Rows from block 3 of the decoder, named by matrix and row number. Rows with one number belong to one channel. Each number is 128 + 32 x the weight over the matrix's rms, rounded and kept within 0 to 255. All counts start at 0. Numbers have three digits each.
# convs0: first 3x3 conv (decoder.decb.0.1.convs.0.weight, 96x96x3x3), inputs 70-76, a 3x3 kernel for each
# convs1: second 3x3 conv (decoder.decb.0.1.convs.1.weight, 96x96x3x3, transposed), outputs 70-76, a 3x3 kernel for each
convs0.0:140147136146096175118137129140087127151123110148106143125128120158149153133139139115135171083107182114102137152101110110149085088100146126132096106126164150132104100117102116128140112144118
convs0.1:157152139136183146132117108121149167056112176096109149143150130113188141150118125155112150121210164145153120104124143139101106134174140105119110107169141119118143125161143121147150153149146
convs0.2:122166142114120075153105131101130122134133114110107149138146111113121126177129134102108136127141148129137180169162163130133113112093077078066149105127112146200168122105136096139109107178137
convs0.3:179104203156165075113120096119137140157130115132153108058123140194000149116122109138113107105152123114122130160132110128142127094114139120100107130125134131130142101132129060103104099200138
convs0.4:108040119154188072201243142117109130100110137117126129117142118139123114119159122103099131122121115190087103081035109121140075121133137117156112136101146185129144109174128139126127117111136
convs0.5:210093047216139174166236118124140166127131107195179131174123144146065149128191101085051093169164133172218142132055080123052117169157161154195185084100138125077104129143100134155134120119122
convs0.6:064103085132127160102126108124138155127102124129162121170126163090220100148096132087144110138176150127122116129134165100082109137115105147086141091156153155108126144108137125133143105128132
convs0.7:127107085164104056158184082102125136078084086111119098133081169101200158082097110132154171108078104180102123145197145079179141182087130134121124157146131126149159163113107139111166141116120
convs0.8:142095172134085166084072140139076132114143086098118103063153109091071138141151130147120117145076217103127109135153132049148182078149167137091085171084058185116090096078117150118132145099139
convs0.9:172093180112119153161091127130133115143123105161146087096147132204075192083177130151127170084077137087097125102134085094172145094124095098118106112102168107147138113153159086138123127158156
convs0.10:082144125045147204113106154149121103181072081099136124082088081020084024136074116138096091127157134140105153113111113124140161140127164145100131139135164118131123154114150097089055088107128
convs0.11:117097124136174055124093115129139130107125115084158114168103163081165125122125120187153113132092078139083067128127142130109149096094150133151133154174132169168140142148146086156137134141142
convs0.12:125099116101214096160087100083120129096151139142145109121115132098133105167117129175098153129164127128117120155161159106113142110140144134106117149175143137112096134091122164078124116138158
convs0.13:118187132189164127105122119127141156100131137129111110083171124166142194095154121114163149118166117065116107125115107138206124135141109144160122147153149130141083105164130150148164117141131
convs0.14:101255134126229147108013084107109129161123099095150146115128157049255070152085165128076138133255169116095122134093156120000149169177110171115131085159150149117103121123124173144125127119142
convs0.15:130134109110178196136106137075120126142121158124115124066197065188147189127101121147133140121149139138092121130100121136088103128123098139089125122159132126110097101118160124157121149104111
convs0.16:110107106125143116129185139077105111111090190122187169137108130066234080125077149126118155177120150148106161128147116097139111076129175127123124166137075145142087124129103107144140093152143
convs0.17:018137119072118157115159068159126101110164049083096096145100111132079139130119131117146084156153037157163134115079164139043120131094169138119098120086169160119135163151159061141139132089122
convs0.18:128145085105150102088071031140135066171157161045051134097087114182104156070084135091062107143145169144124136099145100112159137137183120141142149122107162134102117085139140154161132029124131
convs0.19:046209092063149149049130144139120134113129101153143116133115087146041085153099191119119125136113117147123124135104151175121107163105135122093161087158104121106170135122117099109151145153117
convs0.20:155255154122114125090116125167126128128125167153102125141119133104130125183153182119082154151127125145173152083148149102068098102128126155232184109149135129076128111147122123159121096123100
convs0.21:127098160106146065147186084150106123163102137155122081136066088187078197164046157098149110139166119137151140094131158093119093104130056150143117123133123125149092118102121169102155129105152
convs0.22:120111102134143138148081102129112123120153121104117117149130164155112114106058132121117096143138098132073138170120129126153129147111121122186110128113112115109115137134137144123077115104122
convs0.23:139197170181132143078126105146132156156069131075172135132159132192055160100139106156097146135159133140135129123071133077178130112163100113156137100157171137098116141139127176155121124103147
convs0.24:113119111148141142161136133089128067139134081131171166121049093154082162127033127125083165119102150114140127100093101097164128114111142187076138123158159144140128106133071107144117108120092
convs0.25:084159065172172115142165085125105152132127156123101146137099166094166128148111158131084120111070113131067093080138129108089096142154166108120148111125120086130106125145142105126159143148183
convs0.26:132139137120162189182130109145145103000076053065104097112136108126135137100087109124123126078095205079141196155137090123098156148118103153134099174116103165090130112145158107027073085095115
convs0.27:061172141181132181095100085110068202189157195189145187137035178082132060152039170094146080110179121109170089111131118121115073135151108122144102146125123113160135119066133116136168171093175
convs0.28:115165101163142090091145108159093124154070103165145105120121083255000255141062094119136150116145120149133100102164099129125143153093132148093131071132119117123141143108116090104123142098122
convs0.29:116188090194065130148121165099112111105002104114126107127161091112146146138176128146136123180100141106145133149156125126043154144117173130136122085114119134127134063124164093225129244135038
convs0.30:138156107141107103099085141149132161154128117181131146158096113079186096156128125105111114122141131103175108151142090137133144109096139140148120112155159125107128089098114123179130154063106
convs0.31:092199086152092139189118150099094119088087129094141173155058148165135109159162111124153067121181179153184164135168137108161146122092096143157139184114143103090103198141177083117093132148142
convs0.32:113145104169201045153140115154113094104076212179130136143086157087181139091073158103110128080110127140146130144142146144158104157084102165170112166169149106146112179122151093195135129171143
convs0.33:145068101241159109220183118135125120150158086131091182114176116105164145105151113094176122127201116155092123094103150088145162097124090160155158144237131149141145088124145124158140146185105
convs0.34:111160112194162028102127096037134090097068046123099147119207107123149129095131131154065109047074200125085133145121066145081104112135099131143113151147168144158092112133111115131074138128109
convs0.35:168098144142141037134089136164079146167090140132206149129099138077255038125053126136108092146146106136118135121093164117011103124097119108125124110126126107132139098064139079065121085102110
convs0.36:081177110127197124125079137141154111100149096099158116148079130208081117111134120147113156120156140138153143126170140106202128114135098129091131106158121108093153134086145092105149110143123
convs0.37:115185092159130040091108105120106139165167116110122080138010098144022158070143073081146072149175158158145129136131152113153149125111160103129111118088124109116098142122123154042135132110138
convs0.38:030170075145085062147100106144085120103143111076097086183116138131139101100155119118145101105192129116122113134067083130129142147165114137130081113068139118132126177141159090177132122120138
convs0.39:118146114119178097168132124148116116150108141139152146070084086199000191045124075162137154095154137140158144123124146112180114117147113124128081122103186102119112135140138066153127131121150
convs0.40:135129106152178109141090152099147132109094097093131093098151104167152144096154143134204145095130149081141134115098132149114171133128112160166144120184128132123129100071087127058133056054058
convs0.41:123100082156094152110124113125090107078094101128137162155114137051193110165111110124142098079159123128114111126143091121129120154143094104104116112132114133102115186155136129142109091150109
convs0.42:103049141129028135159108194116155122083146123102074066173136149106140100059128114147141172150089145166162171168118075119127118175112067139158138136068149113124137118197201120091068085121127
convs0.43:135078120104118099159148144141125126129130061154137152108152129117085098150112122158109156116143137136147187178147101119140154049085162127121150096104100111115074131128119176106106147114096
convs0.44:128096128121042162074139121120089155101052021121081125134100183043060116159154170167070106078111186120115126093070132099155183115167157137146159111192132120126134192154149045047077129118108
convs0.45:054077155121121150153160167142100119109124085147107120199076152093143057148100156108112113107147117158168166110138066117141103135132165131133141172140138131136111137078097089098115100071100
convs0.46:124059168133088149126148062133146131164105111165114121103104099049246092174114153145123114105112140183116138157139184144142120190092113088115149111134087114140137164086105099115101088146146
convs0.47:146085154091170116105141119138110119106132158119165128144079134110212111129153131129112112135133137118123164122080080106176116122155113156106147091154133141082168129136115145103103124175156
convs0.48:123106085132123094096142148146128125097150094126132141091094104255000255108101146138105153123130141129130145114129131113103147113136126109105133065216075125095130134128151080172125141120134
convs0.49:134054197143123127101206185153119164146094128112093097139066157055255063183109176107189156116100153122083182178166093129070146166147136080101115122174181153125128138102104061099104106127119
convs0.50:145196157096155140128107136118123126106090191123107151141123118137088164100127112103110105104195143126132124104102097136147109117116152119112121092166146121131132109121127119160132125148133
convs0.51:103201128131143186110179136160151122063069166118107153036115104103204029113112099111088125138137151115101087122062123126134122101146132153192129129141121129155100146144108144170104134134118
convs0.52:067155048168158079153098111130112125139161101144122121120112080081248094149000097095068164126175116192137156099125113114087190146164142073104119082162080170095114162130122064133109120111091
convs0.53:036103103175124176093176126163113147108096105100105152119074114105116040136036092155119106118110126101153138126134133140148076093203117123116099132169105125114089143102159160165118105142104
convs0.54:152141076156169126191090131162112113233137221135086103086102131131097132112154105133101134140119095102181163124100108130068074113109143155135135137120101133113124086125139205125162101060140
convs0.55:077119115117104103136092112121098121114119150124131099060164152041197069131103112109085116097157139123149164100127139126047173131103124124107160139232152157128128111112118146145153115123127
convs0.56:164150108147115122132121129079118107123156120134120104169164140074255062135090165118144171136130112187091116122093160148119107170118163128170141101197123140118142125126114104186106150156118
convs0.57:107187106166186101135044186131143137115084115140157068136119125124104158135147125143080118104122129152255192067052055115116123153079116155153160126160107139145158046135161068104119241149052
convs0.58:153132046153006135144122229140116126117078093130116115114059156151096154149106119095133139126141144115149090065131115104118075084153106098056156136179161142156164129153107147116092127152129
convs0.59:101120174088145148082050103086125164115091154167123104134099151123204126169119151101101142127136177133151157101127092154089131095123092136134130143106124107125136102158112142208117133145132
convs0.60:132114107117176115122189112149085074122101106111148162165098115124150101122104130078214148122136142134076109082156096129127123126143101160110158143149128146135125155137097156116082076120155
convs0.61:075184110155153120112117182113128063130102054131146086127089111127127141099121103146098162095127174104088158069119174049094239062117144135132110129138213111130142070117084000017072088100123
convs0.62:109178134086109142104141101126100128088100069098110142048021103000255000067147079134140138102180154104155122124092124166133127134122135119113135184164118118081128133160153132128114142121129
convs0.63:041155125123173180228149104124105098104103084150135130118093119149035150077104139116101157162115148108145159099109110106117103108142114167157129139154103132150136133105108140100111123121142
convs0.64:124188200158122097085040156163141127089062169083101146137103111111106099104137141171028108124131071137199155104090146110116114156134126147096106119131124101166116142117135115118129140150132
convs0.65:073123179092199163115147083117120141122158123124163135151132118094121086155172120145157154147164137075144131143137115106082117144185095106151137123151098156123136137134118116135123123146155
convs0.66:111071115145131114138113133110136108068095141097117093056215074169060155043134070152061116095172150113132128135126134123169111120151113104127111148101129120102129146163123114092104089074100
convs0.67:072148101093189088085138107121121132140180133129107143082112069094108144143105138180142116081145136155133116136164102153132112134092155141134162065195043147143132128127154172121130130132148
convs0.68:201001140056080217116146201104108152117187121126100112067237112187180112129118171142109154116157051166128171122144145099042159113165128096105141111133133156113140094113114163124103096064094
convs0.69:098126121138160085085106092137133137147120086114111141164094153152136157088135086132119091119135143134103097163132116090125130130188076086161087141160156158096131149136169132122126136120090
convs0.70:055145215068134186149127129070079121060000000136117164129102181141149159118127157144128134113228093159138144145091172116096127107132097155137154098108123164116115078104096105117128101085120
convs0.71:145212108192154071094122118123120087089093124145174081147128130060178042163118143174123126107207125073113156117138128141144215146108123165127132075120106129116134144121119101178057137146103
convs0.72:147169069163149079161116071171141094155138140202121097169128123081204112156085177118170111159144129073110166068116094152082138122036152129095149091153107133082139074097086049096129100121089
convs0.73:063081134113130117125141156148120118142088160143090136137105104217000228124047164157135097127092130130132143138089164109137107128135132089127137109171093129101153144146140127166087164170099
convs0.74:149083094076116221104162196141103112092082087135122101102119101209058228126196083178101163133115136107123159125158115136119120173107092140143133144100189113135093051118119144112147128108109
convs0.75:120091064101108035102160175150112123105133172067095067043175068137090169143116112133110108118099106077165130160083143160120141193119111082100119130141146152140137118160174121098077106101142
convs0.76:124070141053092073119097112130139135126126144113158153114135148141150136112115157066089070116118101062127051140132149096124131086122112154118120122153132158155144132105109095110115089111087
convs0.77:112149105184190192115144161118141139176129080130131119131138122127157131148135174149184147166148140133095145098138107135127102089127070147126103136121115102123138133128099147096083120145084
convs0.78:119114146103140121127084098156112116133151132083117185108115115138111167107193116087147140149111130169207122087124085117125129109157085125117146093126135114140126187113078148120157086188158
convs0.79:104148128166161207084100126099116106121132127118135193145112137105205100171097130078109133136146120159183123159120070104129150118138116142160132137139106092134088154123139095114188102153161
convs0.80:140179023116081175108137191130175167107078062064110137120090119045113064125155132102135108138141110126113145106152116128080124126098123157094119125161122145130113152136175094148119120120150
convs0.81:101164099092134168099117077153123069130092147124097134144113139185069193121133167120137132116106115081179129119109154071108161066090161142125131133107153143105153084068101101057158088114096
convs0.82:042157132089080146091096051115144078183095139128113088091161121140121186112124088107082177103070190141109179090123126038113111170131141166127129112100111152123147128143135004082161154108146
convs0.83:143065179079132084126150180160120132128151145163142119128123097115190128111147126061120090099248146054213129116141111107057112103087084145179169122197182127137184108134094132131162127135128
convs0.84:149101116093113094130119116140135124113113179111145139106135109155119187132164084131137189135074054129114131101163112141141070139124105121149134082183122121103102152143120128099137123154155
convs0.85:132121051143110122139120216095127115124141159086127125154076126118185104093177120150185136085109151124153101116147152122129140107090154131083125141128107147106123133134116115165121104121171
convs0.86:145105073131100135103125150096100138115104113118122144116152119123168156126117072126155145095105121147106162155102091121128128110107104133129126118113154101135113133145122103101118132100136
convs0.87:050108073139225127162150098133153102120151084154146133135066111169029138136137121137104103122184118144119157054186137103117128136149123140101142165135118128119138116080127113099136090140130
convs0.88:122111062198093167137082087086115146068118130130089096131150101135076161092097129103123116137068138147104158114136103139159123127102105126142138130129112138161127085136122102191156122176163
convs0.89:087108112187111092142093173118104102097085097151114122081071063032255017167036106094106103179129132139161122075103128134073103142122103096127066128139091110159105132156105151103163111120124
convs0.90:124156167130154125140146136154153115187162072140102164162130158180138131138146147122129146089159124157102133120083137134097151114067101133128131125162095115124117104149138137089115118111052
convs0.91:106164142133069069165111155128117170143154100145159117145157125073129092159110150095133149119182192127098171079178095157091149123168105132168146162199141124126128133107131150126094122144117
convs0.92:144168133140131152136209147143132095070039076094071117095135101141102149109136125151114162084118162059111138089127171128160183103129102135098114143080105165132112136168156101095097136118111
convs0.93:174098156082177089163054140162138178226108092062169078070124098198098182115115123145107129124149101080143192091110146176085129181159142154093115072114093146120182091139141072073132149077113
convs0.94:141117201220155093145175065111110125138114127153136103129122151124169120161157072097185145160154072107112122136168139064179079114114096128130156148127110154147126137140146122220143114116158
convs0.95:188188046212187047093093072161114141150107049144118143111137146038111135132098179173146117113133109177121090143111072144111131121110129143133117132111139140135113117098138000020109122111127
convs1.0:148131082126162130133152121157111112083104105088126130127136114149150088156127143116154120050116122116125127117160144062150141122128119108129148127146137140124145159125130134123105112152124
convs1.1:131118149149206128118132139120135121098134129112138140115139139075138116116113126147129168095063119138090146155072126125076123149125130096089120115153181126138124114129137162139115134129105
convs1.2:167133188140159162130122162082134107104145124160119100121119067148155097153159096067075142109091145165158167137148148095105146101140112111087100155122155135125184124105160120115112161177175
convs1.3:114141094164103133145142103122114118151126081139107138149159155151155143115129109102147144114118128155098149117128185137140130100098097129124126161129103146159119125104132153127127115120143
convs1.4:111040073198106174145126159181075119140152122111157145160199124114122132120161114201196105146162172098186115129074100148175160140179148106125076121147123142104134133096128166123163129075141
convs1.5:147103100092084109138183104095119130134112131126136191125115114129165100149162124102133123149158141183212162152103100092146106215172118126171124172148170055069112166097084140122126123095153
convs1.6:131126144099079117114168131110165127140140149149104120091117129154111112131116084127162107149125117124102173127154121118105165151156146132147136118093110142152137104128114128127135108157141
convs1.7:237101176111117150143140134164167159118123133155121143130133137091164099100154131107136145083140146137150162113127163102064157138066101103166128102115125104103122107102161109113091171130126
convs1.8:102151160151097115129161150148126186114098161125151118094146089135155148111095125168108102134184144145137150144124129052154133117145092147091098179166113160132112147160109159169162164126074
convs1.9:124097096154115096117112074117124129127143114116136165071094168077153160063112154111138131088146177074109160138114128108138100137120108104166144183143151172043146106153153102133154129117175
convs1.10:110137121101089186122153171127121149160146122171128135115136143149130255175135165100129137110119148110127135084167140092122129149150100103086164094059112138119167160174112118107079177171058
convs1.11:145152125172141149085145145128130157147133143154137116102170067077149120120115128155117141163125176189146107134113118110130140071126103125081120092094144105123118083115135089129164139158141
convs1.12:146182106126087126114123128163099132142098196155192144180147111133180117109159124100091117147192120137130103127102116077100130106120112172070070101049068156129132149159115130227131143175131
convs1.13:129117120171093107059147137150137122139143150113092131122084152104117148159111135126102133130125164132143129155084178117121104126159104152154137135083119127115096147156129127097148116123121
convs1.14:171141140097117165151084139155171100152098138130125144196145112143037116137090105152161120137082143151173097122125109151181135094126135158151169105157115112133132127108127153200122129104146
convs1.15:139121121091085158104105134115165145119183097142095138162147160177117099168143134139156149144177113147169115155154109156165123109176095157166105118087090161136137096111074119093115115162131
convs1.16:135111151158131115132119166130127096170148079131160145113154068096183157125178134118143118099127136109122162098194154096130154165109112170104113144112123112117134090131125113142170100142134
convs1.17:115117152088148110150150164181144153224145144112142175157128107127143147142108110163109115244136117150091098126124138174113124116122110125109101056159125139142147134149139106084225116090091
convs1.18:166216170150122154125090164110205130083118149138173149136150150045131095081139182137110146131114139165097097113109132138102122163113109182108138138110141157135128147119166107187220143153135
convs1.19:096128147106118166137098114167125039222104194155169163133162124088249092098099070151127086154153120130128182119113137056125083098076173156083142138078157115158104142166139183097161136135127
convs1.20:148136161126139143063073142094133115081123130133166100082125136151134150158102114126097131096091065113211175098163206116146154070154168164152165089103117159083121159073163151118181123110181
convs1.21:100089104152159126135170171108095140113113086128172078070176125079152127085168109103117165112104098157145150123078133165126126115163120138090149146157177125121113104147141107173103148148133
convs1.22:122135172116099121160124111121096138137115117148142092121128092099114123122129091131127140152138108123095137128187125113084144111132130137102076117156130119131069150096130161141121162063141
convs1.23:076115145120123132125127157147085171147196121102159168147147077141134128167150161123107093111083143121143094126106146137117148104121130100141147123091137098101108158159101072079107105109148
convs1.24:107107126099105126153169165094125128169139112111105123157104191113158235139183135179142138118180143107189133094119109129125113202151164130149154095134182171187108085091142166089139159122161
convs1.25:114121137150108104146115124071053121067164181079161145117093118176093188173134161115183140177129129087116121126091105190155135111126126120137174133145167097151151128146109133132104166086073
convs1.26:151157115160108097087140124077122183101131184119134067123157141153161164130127135079139161164144131109138127196129155112126189196078097146176155250118008119120098209125131150206215076127163
convs1.27:172182098094110106123060206088131124109103071114145142149114102114121112096151114113148139123132115145088134101138126134123124068109154141098172117107121144155151083143166128147172079151128
convs1.28:155112121103115105080152121092137102139182139123097060160167114105068000167145108120110142128141183115140078113116132121126141134112053144122137152116123165099148155167138129156187134088090
convs1.29:157095105089139181110145108192144181141163148132120099119091128171169203160173086129097129131106135113092149126127120088164116131110105104126173119103172146096143088150077106056065097164172
convs1.30:132147172064121130169119102114122113104119151096134099083078103158114151151099125176112119122085110165100168157155183115123151121196103122119095093121113148068139139146110104084087110153125
convs1.31:102156135097092088099157067131158130119096197095152196122135103103096083078156099145094096128117063128161107130151078086064098131065124167148175119119106113189079110127123114141113174104085
convs1.32:155091100135143155091126161133161102115177103144171119131184165148213175138206174093158151117147138176125091158166069120159087101131100138111185097092100102087135152067100136102091153091153
convs1.33:160087101144095137100176106098159129134113110157103137136144144130101132173148167106124147093135134162122169142130138102111139134103122097179144073054138125094172124122148138118085107132121
convs1.34:103147152150156058162153088078143116140104115141150131117137134109119098124095142168117122074123126165173087156126159146140190136080101125163094069113101106148113138111106153097203123134093
convs1.35:112148106149087093140099124108114156139106112118140125142144119149070150111115111150100112190184069150147104135181146160179154143139133105077051118136084109134146153162149163186149164139137
convs1.36:150141124156136109094042130131157141121164106092106099117156094092118064142121175101084147111131085114092114122129130155132070125104104134166056067100111121154157117104193105085145079134151
convs1.37:166076130171122118146113122118160089111176144090133126206144146198177140115127109119025124132086140164090114133124149170206055072135111098129155132126182158077151116130074137196176118174123
convs1.38:097127116126138113102142162116109108121121145165211136132099111134158086134143121127134130162109128123143105125110131085123111149167093130122149114131105093109154180143102092052105118122179
convs1.39:195107107118134074110173103120087122110197152068156084172100158255243245205135187135107141124123195150108116108092131193141174096095102116159151037126108143146160087161147081046229085139146
convs1.40:117127142166119157143118134153120150138086077164128075128105077152074061112143100174153127120165142098127120109137094106165111084134155177163114155116169148073121133157162147190150068064077
convs1.41:048124169121096117170155210165129120109104142172152126065132104090153163151155131188165139180095133115131117141042128118105205158163138061147110118141132134136169131093154146103071120131106
convs1.42:120126139156119156088113149140165059189094123131106147152127182122047191119087113131118144130151139106130130137132151086105101139114118136152129149177114112133133103177130118092101140102103
convs1.43:133132125185147119097146138132113125131164136157141118126132154137123110136134151103127154145222123124118121135166130175060106180125160141106120099154119093171114073158124139160138137149112
convs1.44:089120086123141123127150150051126101155138170117090130154145129255197178142095098136111142084116189171129104116112160130123145056103143121129165113133084107163123158126138222094078116154102
convs1.45:113142118160134118096111102127113139142111152134119108141119120125109083163152101125097118088136131124105147105124117096139141177131146135158121147074096159100108085106123107123111116174110
convs1.46:113112150125119128135115137147078155153099122134089167141094107177000093128092121157179080090131118132130113104133126133084136145096145081133061163115121028200114163137136127104139193129070
convs1.47:104152112152170159137136104141098120081098148135137140145084138141072131125100095101111114119167110135127158147164132097078131142168156176151123133183179124139109147082143151163104141114148
convs1.48:141099113085084118162163112135129190195026191122096099056124117000097000103149134136109130165078128149159151131157160109197151180121126103158195132035137152199181086146114209077153085115104
convs1.49:168171145135148122132169152144129081142132162084071163063145162107106144141128068094141134079157094162077135129143065194141046090119159153143139103138192168148075059160143125140173139138168
convs1.50:095096103109135168125195145130137154120155124107137142113097165172141145147105112118138111131149163156154151094137124116155133127167141129144123176140137121172150145099119170109155089133119
convs1.51:117096153138104093093125139103131157141084141121116087145173126168137109163096133133103101180155091079152115143130156145114112158135114086119169137151150128092177119077148111141119128134097
convs1.52:120086101131130095148132166077092133119138168168165107154159087136180184124189139154160116128093137129167192132088123106156175148117129143147144106059129119092113114122092161092129162129137
convs1.53:182181119084128207129138145166102156161156092169177161085186147204134218211186093129139143156106141069092088131093171197092128187066136155075176138172139100139157115167123139176129098153138
convs1.54:162127041083120187118052113124141097065105000150049032119114122100091102149081127099126136074125084100172201130139142100191084095159124138184106110109090167089155083121135083121103084118211
convs1.55:144146122156144143120160134100133142154078145141141137135133092112099132152083142125152147060167136124168153105171122143189160175151176139104115152092127115130144117114143119146129109172149
convs1.56:154166109141091091147135094146157178100174192117177106066100123126151149081130100118128086132115117125109097104137164126137101095176139119120172137068204126132157145059101156096108123113170
convs1.57:134184144088103110152113161172179088119146134142120098128132156127098109117093055074110158135113108196158116185146115085141086078140137138165153100095120153189098128088047124174179119128208
convs1.58:111093110134107116176136152200101138179085123157122132149087114145100076176176191164201099120138114137126130124143124119091108112102200159101138151148149104186132145107113143104142165108083
convs1.59:132153099152092159133162141131051080208100101128183124150115070092141110118147133120113126068096114122094092132128082114144170077137148177159188107065144086111135168120110166071110124120137
convs1.60:097080143121117081106251092059149190175148125172207041102067137182103131133185137141159078079149114069057144070161155140110121179069120175077082107032130076107186105196199178148146117082041
convs1.61:096132155148111124106084118093078155105128120056119156150106123192027093086114158098137145106162124149130086125118124131143163070157149140165156162087089131111122142111104174144255131104167
convs1.62:149079168172116135133106144114179102100148130136126180157138181147066193132120152128143108121113108124138135117107106124178105131160104104104145120121084121098141125118138115139100136137144
convs1.63:124147107150092103085071142138121102124105171128177156157149086083152164101112092099129091123128133103111130121096114034116115163168100108155127172052127110120105143106168089216086160192141
convs1.64:101189189116167098138126111121180170089163139091092136087152113138115142107089130107063173216025101163119087167155101108086160124111172062083156129139162150113062121062148148065122139167084
convs1.65:151085142110109164122100142123070111109140096078162138166065071119091120130095078132157176163108117117081061155145150135161126119102115172136132121094116160132133066143109082141141067143124
convs1.66:122154128122099096151139131115155135099148173171133102114156129120209116158103133110164123111134134127134155171136097136089145145113126142078166139135094160106142139111100127105119065189111
convs1.67:101139161213073160136193123144182120105190074090105156135152082104185154105171140120111131113135111100134133123123143195059121110076137116077094130099151148127114147181120022205068091086150
convs1.68:177189111097136123093130112150123137175096080178171127126190158158149134166102158149164141188081159127094119170149151207088130113130143099089098128152129133122096085157127108161072069152175
convs1.69:140129122131124124124129177162117129125148133167120093156167142099116118138139129103137165126063121122129126175100151146148129186106107123123106078194120102134134126107131091139114119130132
convs1.70:138157165078095180094102175152118130207182245162138160118148140065095149107091084113065151165100153190105137073130098070059142172168163181154161146161177165132093082102163150118098211140122
convs1.71:130135099121084132074067075105109111050179166120233127127107102110240104088175098103142153126132143135120125128104114099085119115136125132127137168145145132163130160103138123077132143122096
convs1.72:111195131092148141135128125110071098230056082178127062111108105255135113229164100150196127160105156125077110145165151169143119130093119135155134130123139099121147182095170086123128081113185
convs1.73:130071092152168095130136179104093148056156168162119102088119125003017064083128100117106138124099151179131094112121158163084193081150066122147098134129112128148169135077140093128133142150140
convs1.74:103134192080101173163127142139155107142179156162061138190116126123117177137134127100168086166149134060159140157136105130132124105136071131114155102124147139114151127161171114127134070089100
convs1.75:122110111133163086183143144095140227127113102178134099095112089162185156216151117158142172139147087069154086132090089130133119136127027065073137108110186141121174168164071167107046151142169
convs1.76:156134098094118147128100115079106104134117121116132137132123165128102112109095118092140147088098069104116120085131149127092093086092126167156134093141114176208108141138167063150140112148090
convs1.77:130135147083114085146102165165123093131047145188113134196094144100090173156077118135137119159126149141116107102164123171103105146106132077137147115135149133113133146140109176111051117126077
convs1.78:132154114142173127102162168093236151061123098028179173173175109066127092170134124052083139114116132168160128143128094135137137108103129126096144183118187130117119077112092087178052174158120
convs1.79:138102109073053043135120119066067170108082112122162123173102140091060069144140137112112109171101147129124186152107121065096090142132189148139157119093164190118131080140119076138148132136080
convs1.80:117118127112151108139148129155069229122184164088063111097138105099153147139162145139146089189128069112138128075154216186129126206161146116086146084177089103171119158129149146085083102115116
convs1.81:129140172077117198103151147165129122119090088155110082156113148144103140119168126164113096166137171140146124121129133135126161118130127109154134094088178085136098142135145132191129147170091
convs1.82:128115054044151172107111175101181124094129182149113132119127146154145137118137132135153113108155171121091093138168068117165189139088106141123176095075142092110120092173144092110197169080195
convs1.83:124093159130146146105110149102145159159109103092068139186121139145104112190128148112116117136135151165115083136136134118106192161082137117126085080134114120119122121135171152104137154146161
convs1.84:135111148190112113130112154099143136114096129156088147117154114111140113140142132134118114124084111153167138199079087143187131144131086113159154155081119161115140083151128171137086145132141
convs1.85:122120133156139097149140145120150179106105155110113157057165116123128132125124179122133170078130165114086113144089144107123158125163183125120101132154095139204119131082086152111081117097120
convs1.86:135131136139119113149101119097082110085170145120137114173162129094066100128095144134154126126141146122098152109149092077118150114139141171157112154112092127118128146106114123105124118106121
convs1.87:141115156107097121151148160109060181150098187093128176084162108077176135123142098141131099068121147142140105118034083172113136152099171141072068102130135066117065120119154138110128180119171
convs1.88:113116114145162131118162123124129110107114169117145161085104160086128149115160133138128153108122137125127096227100152145118141167099135126120105144102122129129086127093171122106127147073141
convs1.89:115136091135135098098177129103119103109098127130129104149137132123076124145138136123120108162138109181188170133113134117170097112152157140101102154117104131119148117137143072143136150165134
convs1.90:076065183159136182127079120149132122125134106121099060118159097110200087089093158138167128148145109160125127147173121113126110077121116160131111136115161146138132106133109180157103132121092
convs1.91:130195183111174160134132122181165116173067075115145133139140105190127138156132128126092119112125090131166135111070151128116138127159145126132129157119120144095120147094131161114119094196126
convs1.92:107105132159105125141145114146144154114070198114172137168089112135117072104135128139193162084107105064100105138058138062071171104143114182098057194099101169163137121073186174210183177127060
convs1.93:080137115097035036087133074131120158115120084099090096176124111141048097099149154133147115193147131135137129145091115140102104120078181106103162076100141095132094138146132150154163113104112
convs1.94:111058124120159098109135115160088056103148089150179140154142138121140149108110116141125155176079157162083163125140093155106127142134114108151166123174100180152124087115167121088163142115113
convs1.95:080131113205126031168114122067189072174160123133092098151145153215136190093088165154132105202095064094079084229143119220103124116082069135125123080155150145141163171134143173092067080142121